Weights of a small CTC audio transcriber: depths [1, 1, 1, 1].
Rows from block 5, named by matrix and row number. Each number is 500 + 25 x the weight over its row's rms, rounded and kept within 0 to 999. All counts start at 0. Numbers have three digits each. After the name is the row's rms in percent of the matrix's.
# weight_ih_l0: GRU input weights (gates r, z, n stacked) (model.rnn.1.rnn.weight_ih_l0, 768x512), inputs 0-170
weight_ih_l0.299 093:475475553479484507533525522466516483484537530490538522536471539494471522484486505519526529484481474536507528508523477510525522461493540510496507531540452516491475479470462463482559481509468533480513491522476497529482513488488522504461492492504477450481497495463453505498528504481528464481455476509529463552544525507480504479527529485529483532490455496518512519519483512523489507514469530507533491458471507513474480515510529531465505513495477523479490487502519512545485462483523512491511513508480491535479488495529
weight_ih_l0.300 112:492490485513535508498479487527466482469510475488527524499544502513517523537525490496511518538521529528525488486492463501534502491507506494520503475452539499490527482537415512544462490480488512492479540480525507470485541474449545508506467487523541472535518487475457530497499454523475500519484472477532479485455495520495512535504464477556478497466493491523546457523488504481530468525436514510503488488499524510501493495488465501488468483481456489487504496449489528514505507474517496518493525501535487517503556497508
weight_ih_l0.301 100:539471529520519469508508545481484503449460474508522453491514499485501501478526508489469498529476473525524472499519496460458513445499491486475516508450518510515468514472505527511462481517503525470540540462492537500523477528482511453517482511503460513493484509543438480532505507516512473490462496479470487517523477486516552524488498517490464486481520509527492490458508514487522534486535462531524478470516518510501470486489485483531523535488488493468495547481508508546494490467539468479511472465496491491466463467511
weight_ih_l0.302 102:529547502505503495477482500516517466493473538502495537486483532505520504485526549512504501504477529468511455502514476486514482473466523519539479486492478524510518526524509508467524477457492468508555538463485487544485501491490532493451497506527510510448507510511490533498500502520466539523506483475461509507517499502499519479492499526551503535534500505524474491477491475519487481507516503482470525464521477452520468479501533450479519483465530540495478519486529495493515523497503509493483518514526503551523529454547
weight_ih_l0.303 096:495502517484468464469488515512531492474492510513511478480485499483521494479466519471446489517507496521499487485470519513501528473518495558487518492508472554490511505498495499485516525522526460505516507514461515497487508475510499508447487519490533485520476537492488561505507462492516463482463457535465544555535530519536525486487488529510478500506535526477456505486501492492523529471481508472539535502494455493480492526502476474520484482526509518513481490486509540501496535472517531498475510457512461496517540474552
weight_ih_l0.304 104:509518560511546487500539499547557508523468518475467504532526536474474477529513513493529511530470531525467476476525522484512493475477500487533477481514462504532546488480492507530506532477543551496525486537522475486465516524542507526444494546476531510459528470446499529476465524516534511462508533507501504481480520484534515510495470496520512513489525462473472466508485477533520529464536497527469460465506492493515511492483510506479498491504490501505513514544509527517529472494491495477487479461530469475478498509509
weight_ih_l0.305 105:490505545543523518485538508516523454461479546471485464495465498468500519500494506466508498512471514451502488490495511474525492520527496509508461500485551513501493503473503513541487513476517505475501506471468533467525442477470492466534516507499507521493517527475514501461513533479457474464502538469518494487483512519509507482539484513516509500505472437513543515518542534508521502537516529509489475504503461510506530495473545482542517505470514480484482489492498473524512506515508523505524546498536510481472523479536
weight_ih_l0.306 105:522492521485458499500481468528469462504482450512493481483539515476494510512535518517490461492543450524514476475475487479475556528493498517510557481492526513530493535532521494511520503477462482516486478499521544522488537530487538494465542501476549481472491493486496481474516502486539492507532527461457461523519471471515482477530518532467456488509486474498486538491530522491503452522513530483510517511477487499550486464480490539508513504502506505534483514473482478488485528478504529516511489476482502534471537501539
weight_ih_l0.307 116:518532496465512527499483480510523487480493497494498489486521491461500510484509523496500501522478427481501451523512501492504488526495518546498490464481475522487561471463523495473543507471489512477485493469488517533465473501457480518507520512484536492482475484500523516536529502509464545482521525460524523490535478478494484519493531504476466488450488510491533484501465508518480512457490507520490528470499509503526541498545490459532474522544469518547502481512537533510516461487494472500472505470493498562482457486540
weight_ih_l0.308 108:477499468468497488502494500471487501519501477522471490476519508474525509553498506524474494547535489484473477479498514542467525503481510506515493456484526442469541538471485514466506549538479504488496518489503521489495501512504465451468525469495491530504523500520504492499505509470478478440493474466488465478492435496502546510492489537505480481485508538498529501457504509525493515479468508523470479510508522502511506489516456472532482497525538552502512501451520503534498450490484545513502484555486520515457439498484
weight_ih_l0.309 101:520483482490497512489484483531525496524485528498521516461490519515511482542471474504511488503517474481437452480492457525463484537471540515513484499537469530483520541499525459505479493479476476494491506475489473538467491463516492517560530466445519490514501554503513491522476531513520532537544471503529504519527489492481513487515485506480495501474519480501507514475485467478477517475501483540506501528533481471503512525508523540477487472535560515509495522509555487507507470514475471490541482508515507489532525461474
weight_ih_l0.310 107:470535515478498513489502507504509448455528526484479476476491468499473497479489535475507464479466495468446469527534455479558475504511501490521484515480497519499500490540542533513485506475531522470497511448467478479493500469524517519472489500569506501480506459491482525499534543535466460535546515513468474492529487490545538528499532470485491519479479466481516487496526485481523489470512540488529513488536476457553526445533509499491535484500441503465489455499471508499443504542498510518531499499490466514516522462508
weight_ih_l0.311 101:526479507490553539523493486527514500481482513528461473475510534441478476493556548526468512445538501474527521475471524503525467503518524515455524524478556485506480532549510525507482516508520490501498536500520512498484527471488488472483500525535486500512457489524489508452489505456488469459487510479483491499540492469534520498526463465493482462492484539537477547483505527529468505519487475460480496513475521518456489516468538469503515501485476523545471509509504520463538511497501516494527467535475472520481511533494
weight_ih_l0.312 108:525510489506514522483491498454520484493491473484469551512472492482490510500487535538497510514457519496512530486539524498518506460521491545502512527541481531496528482504513498519489513495517493514504496527493522465461512514465449469477505461502501528530486482504483504525518486465511528486538504501498535463516486498490519518523486478509539515496556497510482505474499466518518487551528494492437488512535533459522518491519496474518509529532506469514521475482461478476543469501505464528522470526478484486527545479521
weight_ih_l0.313 099:518512483509512530508525512521509487463481521532498518527475508529510526492493515521531527489490537495534523510499491473475519501482499509490478498468459502524485545467508522467477515505509510470474472477520452534557533531492464515457511543470478528479456476539450441510523480518471478488469485550536567530489517475548507542457474448516505488516464485542528555510456484508514494507469482551480476477481518523524471490485527499546496469509504482474514530509551485490487525514534468446498485527494504520478482457482
weight_ih_l0.314 103:519460511532462534532491535465494468498517542523517502502510535526513472499515495515484495530512502499536478504519483514521496509526541463494461514515502486484517529521464523486484522503480510523529492496488514505494522447473498507475468518520479538536503509518544535512537497523469485494513498496484472506528569481444533476534500506491477522505501506481505510472546455515496497497494488514500451563495523526498561505516568511510491490516502498463489496516523501514540505533515487524527486481511476503488537458469
weight_ih_l0.315 095:508512492499462501468487473451512485548486533528454480536460488510485462538522446513465503520525486463515535520477510504488497520502542506489546510524530554491471514482497523511519504495515509513500487517457513469473539506461519545511510464514469519475473471492522540494522559544499501518468496527506522482527465512508464499483551516505514502469509509473454474519502456539475518542520502500460559537523472453504470514465478492499519475482514510476523496508543482521534534523539505496488523545458470536537501536496
weight_ih_l0.316 098:483545489540532520457491522495535499486494504479529559526445538521544511460473485486497510495489467528466498500480504510537465498500458454511533505519494497516527497501500506527523526495511502521514510478544489500519499465528473497502463492507484478483505499475522504515511475486507512530504495489542486466495515464469528513503457479495521529499518479493475483514499518533483479488498491477525464519499531556507521515520529498474472520491491527523488531515543458507503524516500508470514510481542484524510545496491
weight_ih_l0.317 098:498504541508486532517486455492542519520493482481497539541468505502451503486508543525508501472547537540533500504503509482484499469512505509527549484516470541534520532483446487518523500451527463490502490503500495528531517475471496464487480501501494499464478535499498505473553510530453474470471495546489505449483517467460502467493468536459523501468525476509491523519464515467466476469507503518540483521524458511508511473523509500474515456521528507513498435528486453484490538500540488479491528461524512500472492534489
weight_ih_l0.318 103:437515526542494458524539497515494468482515508467507522511457463503504481478516498499459486477462490494466481456484476531496491524536508472450483499548476504510457509477437540499507492476459482493496475502515539523488496531527497456489467519469513531472533492488462490562457536513491521502502463521489506513473502448496528508533478510476459530501468470523501481521456508499531531535480500495481471512477531499480487491497509532528485467542511505483495474484459474525507460502550509490536502527536514532488501484451
weight_ih_l0.319 111:509474463513524511529539529482512497525509482494520495440547507487495485512496511520470465546508512500498503515461464489452478463466537480527511495523488501479499550491479465450488460507518551493525505479470531509486480460447478485485516542508510535478486503484479539525494494511467461514502489519463511521489513484479502509477495467489470476478495513522512506531458554505466544485492484485476494516537522524517487461536531480470523505530483490503510530481487503495454508483458531480519513485502495543512482515473
weight_ih_l0.320 094:515515487526539509462451459540501518517517478536480477466509510481501533497485505518554534474489458526509492531481501526489511473466485478493473519460489481485492531491517463513450483522498541498514508462523488509512472490462526493517490512491491512503531520478522472478499480517494521500538507498495457479510469543474481534458484490485459519486468503472533514536504473561496480524528459475522537479511539515509484516491541487450537525520507497508464474504526498468528528496508543537533488480470497487478491489542
weight_ih_l0.321 100:522459452481470496511510478526473533468488485523484463484496517515462506503492466490512495509483517523528521526533521524483466494516523536455515462469454511517514535532515447492471479470491460489483491529497546528517466452483499464538472490538524523508515524480525440536485489563492497481496517513533493552522466516483514487522485527521500522485461498479483504461480478519512484543503516488465505500519518517510479474508459510506523538465504506502469515496511472493516513502514526480496522539483475487474492467480
weight_ih_l0.322 105:520478517535516493525470509491454522464506506518508475505471523528506469512505471484509516534492506476489506495505520483467545469515484497482511486537481492520513479511525505494513513469513516471496524465485522531449455497490524546492536512529452481468537470506503530484493515494518488523499513483489442514479500529518511493493460549503530512520453530529505512487513429470519450491441488471475491553474518507512483543533530488471477517484528519483451471453449493490484490456461499500501536501507524506522503487538
weight_ih_l0.323 100:524501497486470524498476534529472458511494481489539528516530490525488527482497479513491490485481531494493492525521493480480532561511513544536505507487545489464443493460532509493472530470499466481457517484464515491529491466511505480535525537516495511459477459512521524550503518515467505497539514529516503511502478492554489525529477498497497488491508491488463554500483480515470522495504473490479510469462530523482538524517486485490508469484478510504521517537477472495538530496484486467468507469470513533519478505454
weight_ih_l0.324 104:530511490512492491499504494530498468489533505488523490509530494525518489472495512462555491493508510492480461500566463527533478459483511467523508483505545454507512508494483467519512463470499480475498485508490535527493450480501527513459477557516486502462487494477501521480486470490493499483510550465537471483524517489477493538531498503497462501528495480527496468501509517462486493528501481477461543503503474520510505521527515481488482518470456471500514507454514513534491515504466517482516463512533523547508526508509
weight_ih_l0.325 104:481460521486498512542488488509518503514494509518498515490544496468506493473513514499549510458531516485506532511461502474505460518457551539486524473501498483490509479508501521504511535534488501488452475480445529525522557483475500513492535508479527467532467482510479538513491461503492530461468481472489512488493473515473496524502451494541462493494501522470504567520530518532476503496457463477468540535467492495507509519476496532449486472517512540524505545455480519502525564469486518537538486465528521473498462504520
weight_ih_l0.326 106:534522502489507508525475472507494538485502490494555504496492528479473507512481499528501489516524475481517531491506519514510491464479505464513515496529455535483502532481461530497543513459462445463535535530485527488520522463444497465470482479458486448475483528491495519510495502531501470497545478466470496470463491524518517481482510521508504522507459493482497486469499442487485492499482531492544524481487512506481506525540469511465518470490513515526484531538528517522540529437490482520471483499552482540507515524508
weight_ih_l0.327 107:462521526469504504469512482539478525490498488495510505495472497497508492486464529485515494537532501461487469516512477511475497469464488482491483483501539506505477479499478518511457486541464521484529481517521487487471518470473481480522485546521511499476520486552453502475529480499498526492495503471490518510486496489532558484454489466502527478520534528520551504520472518452512510499510498501517542520507519545520464494527453524511508546533521484522532510445504507508464483510480543483456526454512516518481503491458
weight_ih_l0.328 107:485466478472491484519519479485508479519496518459499463532472521495507445494498525490525500504465528492519526474518531469512471451449471446492537460498506502445513543514546482465476539469445452483451501472490509528483473504463501482537488539464533532516472507519522548513496470508524508493468502482497509502434527509497490474511548532465480498478541485502495503517521472459478466450490515494534519488504501488536479480539520522515524488528472508505485481519486515466486505483492466501502497530511500495504475502521
weight_ih_l0.329 108:504505530453502492521513496477535517492509488492519473522482525471491535520509449482497461510462494464521478465485509482543453500485511539508493462487495488510481520525528531509513522533451531514439445491487490451518520507506532482519487533515503547552524461524528524465470556518473479497480539480463521485517524498464504508494484533496488518478531534537479478497525477469544491499545481553514491492507494501498478509534501510449538496515487470507495497454515478501517509522464543489483538511478531503521518500493
weight_ih_l0.330 103:496500479490514496485454514515515510512540472554492489491476510517471518513541524516529523500498527517532481489477458512524508479487555499534505516520501478520521515505514485522507485507552502517505486476469501511477443466541494452539504472473514524497488492518522454508519519536504501520517483508546492447469484493544513455511533483498519481477530493512465518484470459472509528508497519503481495488491526511521506464482492490515508470494510476501479494489530470491520469502505463511516494511488526537501501457557
weight_ih_l0.331 103:483479527536508479539512503485489517513475533521477513541499480512527450484464533541510531456523527506505471470542488526484469516533500521540518522480467487495457477535529497471495492535485522478526473520480495514467461469480510503528500510534471517492471551463503553529512492538519526524462462509502487484528484462530515498481525472464465488484465519482471527508489507508472491518542509482499518464496513484531538457453438505486504532512492530497489484492487518545482510497507525463478473536454469459470475487491
weight_ih_l0.332 102:496485497512520507452502471478489519488512533478504477538478520505506471508486538489538483459465492469469550461509495459514479544489532464482474528501516454502506466456540524459499489474480526495471481490509500498516489485470472533521544484533515475475507504499492460503485486525524444503488477447473468528463527498516524500499495542473532498477471510539507536474484517485545496524485489504517543516516462452471519525519472543540511511529475524448494513472493485469507468505482538495505485463530518482523526470483
weight_ih_l0.333 102:483509498472498514531497542525543459469450483531483517548513508500490497473528544503498478455485521492509497503475518507475560481498480493511488511521450501495502485496459521535505541539526545471525473507513476514498502519480496486499514463484496507495507522534531493512506509494500473501452476578489501466519446494475462483451491521464476495498523481532477502498470530542496542539472502547522479469496489511461512479515517506489527527499467454516470516551550523511509488527514509489494484513515531474550504461531
weight_ih_l0.334 100:490494545479483461489486520492492519515464502514518493538490526526527493519490547529524437476455475458546506527498525530495482490489454477462524496546502442475502469477522531493503502484486519460472505480487491526482474465496522473520525541493476460491533465484507504511483483468520497522514470500495518507458463550509448506528526514530487517487474523531484532503526475548461475501472533510538525476526464501494519523547487506514501498496493510460501455481476534503501530471514505547543456501519490496529519485464
weight_ih_l0.335 104:511503468489507476514495544496465513526516523453530534474483505502508514475495485542525508507536513488513487501438531442527545533518470537519515506529516516480482497535507490508508488494534508521510511494524487492522531502536475478485507547514540534552476464494485497489513492551474503502514446485510502491512506534461498509506530522494474460477482532539543485475462514510531525479492489525528471472516527515524528535538518486516513513494537497521520450546506517469513467510530490470508478461535483501507534497471
weight_ih_l0.336 098:509519495472484485503483529473485463443487524488481528527495513535511525524467492494499527501496476487447463492465500503512457497517502465529514470549492500469537526463485493441520492471517488525522495531477457485470474512514475500499543477517500484458512511531532515484492525480494505541483451500518480468484536502498495494478510449528481548462487503456495498474537495466468450495482478530449485530530496477474545470464473519533542527490488502497480500490520490473520485473474503489482504538504526508535460509509
weight_ih_l0.337 102:474532505526530449505458473502553471463509499501517546486469459487510517510534519491540467472526502533533545521490454484483508517544500510542511493533539532523523502476535514523529512473452493516514560515461499511462522481471513517505511512500538529515534465528470517453468473475488514516528480544457523473477461564511489454504497504511465506536492525487464538484489483507522469524556473525498483494530473467494502478470476540475521532479489503477506493519503467490455476490484489476504500524505516440499536491487
weight_ih_l0.338 105:474572479491493527501504505460522496544500518493511489493513536473507470476548537481491503526474499483521505485559528460508484527491447481458525475515476526503516497467505532519510549485491464498505487497517495500528530453475523512518482511574499517493524533495480487463530479495488517520544495484471523528499503488518536548483477536491461483495493473538511521506467473479497505487491457478488527529489446516505515544498513532522535481499481510498493531552526475496540460496517539479530521493494504461501458515524
weight_ih_l0.339 102:485493540489483471479509470542522526476487461522491528473466484526540519491507484478487510489515520482506542487543530491495508520476510454498468472509469535484516552556472484531478486530552540505472470483518472515524484491506495526479528476504481475534521486507482479488508474528504466485500460501526481492534495470508537521549529472514452525531532469489491526478508485459472497531479473498521452485520482530552469520488466476545506483464504538494467518471488503469509516515523495509507480463526514474488520505524
weight_ih_l0.340 105:509491482482509483487474495484459491473512526466471448537505474524456539527458479521472518486467484483525493470463494493495509480528489538490527490508527512458491485462497463455539463472469521527532519459495521516469502494473497518484505478509501491473476535539510491516481510521480442462488480511520521538523483502540503498494482567475481517504464511513441449551522483465556507489507497535505468511522492517515535464482488499535515490515498484519490538504515527483493463484505495527477495478491485518472497491469
weight_ih_l0.341 103:494514505499508496477498488558481508474517508507472540510451498491545463473476451487520543458482489456529487481501528480505515471484485492537481484507465467507518522495521506450487545502514499474475470514481503509531539505534495468527520526489463537501484502481518460483502560547475518491505505509522501504497484502474491514481478491529514520476516505484499533514475513456488490519501462515498517492491526514543510493501515508525479485481523517496512532493510466508500459484470512513495511468509506518542523476544
weight_ih_l0.342 105:513513500507459505489492521544483485492471531505542528519494499538494530488492545484514531528487499500528487496530464498524522516479496514476495516490489485492460498466511462487497540495486517525498519542454541489505525511482496445536484502531493501479521500497504494481492516462462497491475509511522513524533514523520491510480522468479530468530463487501479483505523455523482506529513513538479512483555500451471522494518539530495495474507529508569491502488494532482518516465474501525515484497481512516451525479531
weight_ih_l0.343 109:520505531467493535513473541465516534510480527508479464483542485516486506548479543503512486487501468520510535499477538516456485467504487525511457454484494549465523490473490499467535489488459526542489495519507498509445471493532474510479524520463500532517513521482489486505497507516546463496495531474475524522487471477494470540526464515472498531462512467521506495481542508556557474485540529504515488490532513503461463501471529537539559487514482518467515474488525499501459503480492503465511514506515509512484504516487
weight_ih_l0.344 101:471482511503512499465509525476514499470485540482520494529504529508487491460470525496530503484512508488513480469472552507482513527515508527478502493499484515516511472483490477479480503504527526480517449532498496460497469551498480498486482543526511491482528521480514538539518475509477451457542483552470519508502466493517471471500545525464506513538527539463503499480482485488450522448489476521525530508520508466510541486517536525496525553551484545488489495463537500512461492504490537531476520485502472488529478522519
weight_ih_l0.345 105:512443530467487504478517499503474481492461515543494490503514478512539465498468504526463460520516499487502486507542509531516473471489515549491493508481466525469502510421452527462481524486510470469486514497548494517493479534489505510508492529477533487500499534490538541492527498520507483490501502486521520512464476516479495467529539481535505506515484524529466479547471482493470492519471471524532491532484521499467538492487504487466522485535525515470510537498535503456498543520497496517456475492546492480498542460552
weight_ih_l0.346 104:523519489474480481474517532486503482494537477478534482455479517532519480465503524514530515509484507480468506501521465492526521526524478499531523472500533505496520499516527503540506527494505496548523532497546482542482484518521509488521523484521517535441537513516505520513484560482497530532489490502456530532521535501514497516488447488470509518482472533519486509507474524548485464484503490508473463496506508515497508508470494540550480529564522459495457527484531501527510477517470485470501488532514511496512506533534
weight_ih_l0.347 103:489493535504506485486516513477448482525526502504468480485482529505469490516480437499483529463468474499491475522488483476525487467495489522461504494462528490495483479478486513505491494554499514515487476506489515485517483487533469485471480523512517503498538496496475532507504524510481487504466507465489530537552517519512530484551517484486487527489525527517520507482472472463512538450459456505473530470516480499513475529489520511473533532479491533487456477531524469482516472496468451527495537509533530459536474457505
weight_ih_l0.348 102:488502518508492507515505515492520486462454480462493549467531525488508517482463471484489488538514494526535461505496461473548476479487478551451497466540515466460481504497539504487540495487496517513504512535525452457494521508524504532474536490523525461503494497518450454516498489481484519485484517480502498527477539527553514527519494529465533526511489503511454536463490513474505515492508501510498494502524526472520501503486499563536486534522513495495478507483501479491479482465506521465516526494541551514501502535461
weight_ih_l0.349 107:522484494523502486462507548478515478479447516519536490486513490474525527493491503459488523527473524461513477500515483512510485541521504492509499498509522517520490469500493538507478497505520494561478528502544531485492477474436496548497541465460445508495503525488498489517489516494497512491526544506537537473503519472475539478460482496464520522465564482495528456518519486531529470462514481539496474510507490463500519490494529477509495500500511526504508521513451540483475499537525497518523514514468540506504513486448
weight_ih_l0.350 097:515499506511509517488515514473483487501531492498485478499474540514494477534504515480498470475555507517524531488481507491478484499495515536513486494523492549520488533541516509492532472519496525517462502522464508523499520493482480508481476488506457532471523520555532532522475483529465516509438497473530453499537476517542484499472478516479514505530506541539485497524505537472505494460485472515482503479462500504515521499475558518502485538475511499483460498525511516503463492494543461506508484477484477472504447542498
weight_ih_l0.351 102:489464461504482541508513457531501509536542534496518475523504470530502498488481491465530471499529514516514514501521509465508545443505521518488496490495486479470474535484475504514486510479471517506525509507512502470512541544460476496487483488517456478486509466465468517509541478464489535510483524532525497499522479495525516493537505459510532465491453482518552533497503492537480519479479486566476478509469522525461520443529487503512517530551466487541479497535505460499494506519550475505520468509543483512509543479543
weight_ih_l0.352 103:460471466548525485528537536480530484476483525470516506526509501488494456500520485494477511475541489497540504503508528468503526481495532500519476504525515515516516478468511512516509469467523496503520470492459525489507526463524526509474505517516475514537489537536499507549516526505499520524557498445501474474482534490481508466496470498478481462518496540546482542509484520491508501514508476517527487498477484515547479491485510534526500503522495459474483469482530501512527501473513531487470527469529529493508532527536
weight_ih_l0.353 099:494547508512490484508468500546525451516564490496518467472502488498525515537480550492510544478484448466478506492500507538526517484494544531526472480557506528472492494503487472469525469488483526493484489477469518490516468504469452477469549500500555526474522517462482498487488488496490484536520495537491481472476505506505515459460517546489521521497518506516469510498533554508479478498507507527464481492490495515499537519446524452455508525492450479519519532505527459490544516483486509480486484509520493490499533542462
weight_ih_l0.354 126:473496499505498519442529491512544525453518469515504562489503486530534522499512551501491504493480514474526449481516428483503476490481502497506528497511511511526512512499491453529491501515509531490484514453502505458502471504494495517510561490541464461497506494490467486521474492470454541497521523520458516443480492523458444510512471525500531535490509473537489470487543513493523467503545454541459497475500541504466541465504479480471514555491475468498465484521500503475534493488518450466510487512480528489471522529532
weight_ih_l0.355 098:454507544467503476486479515539512500538508480482460486540488485524498481479503490504465493466507487527513518504464520492529476526487512513513484482475497527498461471521491492487537513532549530507530488538521499532528495474446527477501487462515463501531470522500462556516478486532442497538522508478486519524475516475479503494508492449484462478517477496479528498486475459459481491482522498519481472503489499489487538515512483506501480504491468540495514526521494512505477528495485490497472469481552519481531491503491
weight_ih_l0.356 106:518482511515540482512521489479481538525437529507545523526508518498491515504475473478450515493476484489507554501516503526474515537497500518479510490506510548486464507465508546450469482518511504540534497501484474495478499449462493507532494462515521505533495495470506518490482492535491494541528508473501476478523484454478543518466453519523487488479516479533499484501509485526513486512493473484530512489496500515545484497502499467488520469490507486483496502475510478524535505510495490456479467482496499523527460515486
weight_ih_l0.357 100:475490488513479513481499516481545476532495518474483505518463463543483488541489529478497541494528532502514519492493483504527506515458536541477485529536483490454481538514472555552495505491516464467481495498495501544542533530492501494454453451532478473490509479521509484525483479506473474543458494493504536480470445499481520467534500506523493461470535455531509510492496470480512529500507492487472460512488496485474482481515522476496535467473494531528463476514525453469511521479459498464534495544476472485467489504506
weight_ih_l0.358 098:532485515490497531495520507483532527489485447507484537490513515468514502476506490523507464527507527457487504468471520525497492500508514470506462525478492546506513518494495525482475451578515531515532513491517488502465476501485465499492532512493476534539553502479481459504516540504484457510471517517545517464468477445478512531480459470475499480527479491523497509470463459498491478506488475504502531512496536486476503506540468504521471471473504477504549528495520536504462510488518527506475534535512476443512528475501
weight_ih_l0.359 111:478481460485523484524540541491543496539484511525471508516486502477536496563524495520485509465489518481548506524479479522527470478544489526497465502510497523492530492523455486510457484480469529491525479508478521518520467479497478500473471484519528516487468482477479512516510523504483494487476515501514484473464449521480594460522520472506507497527510461497525472505504516521453519500561525534486515515477512506492487507467482495490528490490551503483516459502534483477514532491506490504459512527524485465542502548481
weight_ih_l0.360 106:526526536552540473458461482521497507513536475446487529482506494475459489555472484485481517483458456477498499500508537504544442476475505470525508505515516493501482502484460503524454456459493516472538487515486557515467505456520510490536489491535496506486483507525545481512475521499492502490467554486533543474497500521486509495524513472502518508477513524483519490535516471531495490518462528479517520546509529504463484490455517477517506459498518520514493461496512512532513494530504521506485467503518497485490481535496
weight_ih_l0.361 110:527506475511476525489501473495474489478503473538468507532509516443529551478462508519528454458545499494535497502536526489514514506502478465526486521519485524510523534475466529488461516495511529521477456522472426474471460472458516513498474512492497441499514501472532520499526512512509511530481545516520508534462483515473469521477474499514462533512512521518468456479462535536467443468504498492511492490534473527533500538495494479493483525527487503528476481527528531486534533522501526501484462492469533477521506499498
weight_ih_l0.362 097:484528508539507524499483503490513487462510507512520496547524506488516459501518545510530472500525471528495477516504517488511506503515529462532485491508531501504494532512472531488474481493511478492485470521487465470473516520459464467516499529512521500514563528499472503490514492488550510552519495541516470473459463498463511516522479502483472471533513514508477468491488490468479460480462498492467473492455485467492510518520489505487495515468450464482463548506475512531482538499499455491507469487445496488489498517532
weight_ih_l0.363 109:490476472508541549478475471506459474527510502504540503477493557509494533507495507473513522518520514519507491501523494509466560503518547509535515465513450477459489465466521503464511489526540524520459548515502498527502509468542482494472519458525477497442463530482474548478493508543482512488516495532520467533476543461476499498482506491479500493514455508465482494489508485485509515484546543517517536495485501497534521495490482484514500485515539521522517551465504509500542519496469484535482484472536490485458469527482
weight_ih_l0.364 103:509521454546516512460466474495486515453504485490479526499469462530466503500506512458485466478507518482534530490474496518514515497498496523472527503482491551527473461529473481465510502528528529505504522471516508533478522533461477489515500484509493487522485480484462533505528525532476470510508553533485552486469518510515486496558515474478513557473512502494480490527523459492513497492504503502522534520480526506509484512498471490495498443477529534528537459484512488484489476484487511506508478481492523522505494491548
weight_ih_l0.365 105:489512486498533466505500537479451540499492415518490527519483500529458494538546484488543513506526484523499464482484489517520485485500492498463532497498541492466535456511524472487530527481513521457524537483477497504502485515543542489511482529520489532482472494437513484467449501527524527503500483509465473436505517531509512533530536448493487476514501487474540501518504517458529550494509495499498497510483450503519523475497502478447446524496509471513499497495506531476490475528530490465500497488525509479512448505527
weight_ih_l0.366 098:528547492530506473519443480484482492520506492483465501497477520531469498531512483505454538492533476468467506518496529519472455500540453495480534525502516496515508526512526457467478485480486457514505481510521491479524512526529512473519468539496501513518537514543474484541496510497481499476496504480515504510542518502534504500441531499480516482497485506517502517503468535494510510504500512506467495491469485526463475554470494464484512523547501508467479537488521512507468523519495518484471506515495524548522479492509
weight_ih_l0.367 093:514516489507523458509475497509497501531478474521509459515524474469492529523508513510473480501536459452464500455508497485523482508517468536474455502512487485520488465545493469540538467523453538461516539497540522495488482482503503539526549475487491473523512491510523504491494507535526475487501529497487508523512467470534528500518520490462500504500465518453492495479468479511482470508531533527510524473449470518530520477538521482511492550518495518463479468464519478511495484492490507462511491529532478547488481510527
weight_ih_l0.368 115:508513504498466510520504517512564526520508501520484526525503507509530501497520465549458460484492480542447523466524476535545529498473499475516483479499498542533462515459498526481504462491475490512484530539525506491490533546468494498471521526534505530463516514516501477505488530475496498490458525466499495495453463528490474520458507518464508519534540533501505513522492510501476514489544446474470515532522475464543489475498501520499483501513517505447462476522516480518491485526492510494480482482505517516520512534521
weight_ih_l0.369 103:462489530501546524515468514512523465492529449462463512473498494471488532496470524500469511526503481509498468479466460444494487466500502487487516532477488484537502495496515466523493490488466458482506504502473476514511498520525520453519489530519541498469503490518524507513537490533521469515506493503479489524468524497510471539535488491499491528521484532517495464498469522510489493547486493507535510535471466519498516505516525503501461472517476522565527530491456458488486481481535534507544518535485490499480497534487
weight_ih_l0.370 101:530535546538528499495526492536447507493540523545497494474494479445486540498526477526530487490513525493504461538527510524512501505508500524468510530494496522526494495514466527488510484459483487503544509465496519461497476510499523499517460478544466503477554482511490553548514472520506496511488494540477449477486508468467509539472463540518489491475539513451521505533492496467479494526526517482518494548474478533533484518515505482504482468537532505505449530476515507516496508504484493496513523479495456476553495515451
weight_ih_l0.371 107:501517541501477522474524486503496491524495496440540472534521527532521524492527507491490505481522494483540477508511455463543472456483466531504516505498542474537512536501526532553455517507455526482546471529494501477544464522546485475543478474475493530513519481483489528513484549488532486511508534512460490490469468491473523470487493504503504518487498490498518518495496505487477499526461480482476499525495475461477525535466471519460555506514534473507523545474502486501508462528521462532527488532495484512478472504516
weight_ih_l0.372 101:491499538539549450524494457527464470509485520514503497535442478498502513504477486448468480479531535509535502522525510469476473495522456496447477461546502457458467543508539500522493483495532525521499494488517493465485527485505490497490451519566452444531538505533522468511502467510488520504508479511508510508503488445471465508513493479485481503522527467515515485534484503512476541527531509532485491507497454499453484449523487478495527554466493525497533463541473522535505568522443452466473432527536514461497464497524
weight_ih_l0.373 095:537505520532491520476488487508477485475504450508479483512516504482504494475476556500466533521472503492465535501506493490545519539515517460502478496505492467452521518507530509486474542514479520500487455501490477518465495543534537493463528496513509435510496492515531521483536477474532536512460515490544487506485488497494498488497501522506505462506492487565473523488474517535460510524486464481480505518454515479462498515476488476537509531541487505457482459551530460489481516534493477473528492477524493496488532546528
weight_ih_l0.374 099:492542532492541443471468526549473492473531493531501516509471489489486506504501473503504477523490549473464443551505479504472496473489548483522539482470529494507510520481479498462479522511454493507485542500486475473522446479485479530454491494535440508518522513478545515527506522545476514543515506481521457511453499494491501488478455520535512535458463490520444500498517513523493507536526498478531472476504508458503535546484477521474480472513507463544491489483475473470500479514518491478498495549488508540494515483510
weight_ih_l0.375 109:440519533502536470432510523520517533454516511505493484488466511474515468480476518501482529469456511479512496492509498487465521517492490507479515452506540526497503530526485496463516512538528529485529507445472495505469489475531489478544516469507479524506480517478474469540521514496448518497466490513521478509503474517519467520479511467476486496473503519513514470530521541478526476499522518501539507524495498507462552473517489488466528516496493469509448498500541542505529493532487482499490439523473516516472484490487
weight_ih_l0.376 102:494517455537499456502514519474473497542519468532524496494503541472520474529525505505503514522522498527520451542477507475509452486485487505493521507522492535493521501473506473539533491501505535467445427527532491545451461520479516521491506511479517490491516529470541496476448528534551468496482485493498471492493539479491504485490462532487513523544469515522510526469498519456495489498516540521526446480524480523496531538501476535503460464527508494488478484501466527519467523544531501531466479522495486552499499552488
weight_ih_l0.377 104:463503509527526536499534486496503513543471491500508466506481506513490492477489528522549458477481483476485537484505559474500518524484538519494527528496462515481477517464507512472504550515486479502488559516459505468517479509512531491463446462459492483510470496478493480488480506470471503560487497479475555501481490480497457520468489443501522502452493522512524514523498504476517484471491523484491505462491523526509551502486520523538468451493533513475487492489506518476535481527500453461502486539525545511522473513486
weight_ih_l0.378 102:513465472466466571491481507507556534507526522527480470477503503493497470521534462527491528484460522517450529458510532470508505511517492487457527534502533521544497539507498491469488495518524462465509512512506519469497474518526489509492481494452506531563510474536495511474478470490460463482545456500450528517524510475494456531462498513484505531489483501485522469524498539481519492494507526510468529488525539502520511532492518530506463471481525510524484528529467516516479545505462518468504491535517470513486480469491
weight_ih_l0.379 103:531470469498485516509463525477498532484501497503516483504478526480467504499467484517521489514525502518528488477543505481469473489487487468507450488520472539488450471476493493478569508478492495494454494500455519494499487489486467522534526501458535506501504477508509481483512516502536530485475492501527491462493514505511451453527460491485458456518530462461508513534450504515512481490501495526460510484527487453490514471532455480524538515498526522518536465494480528472509506479548513521514513513530499469532486456540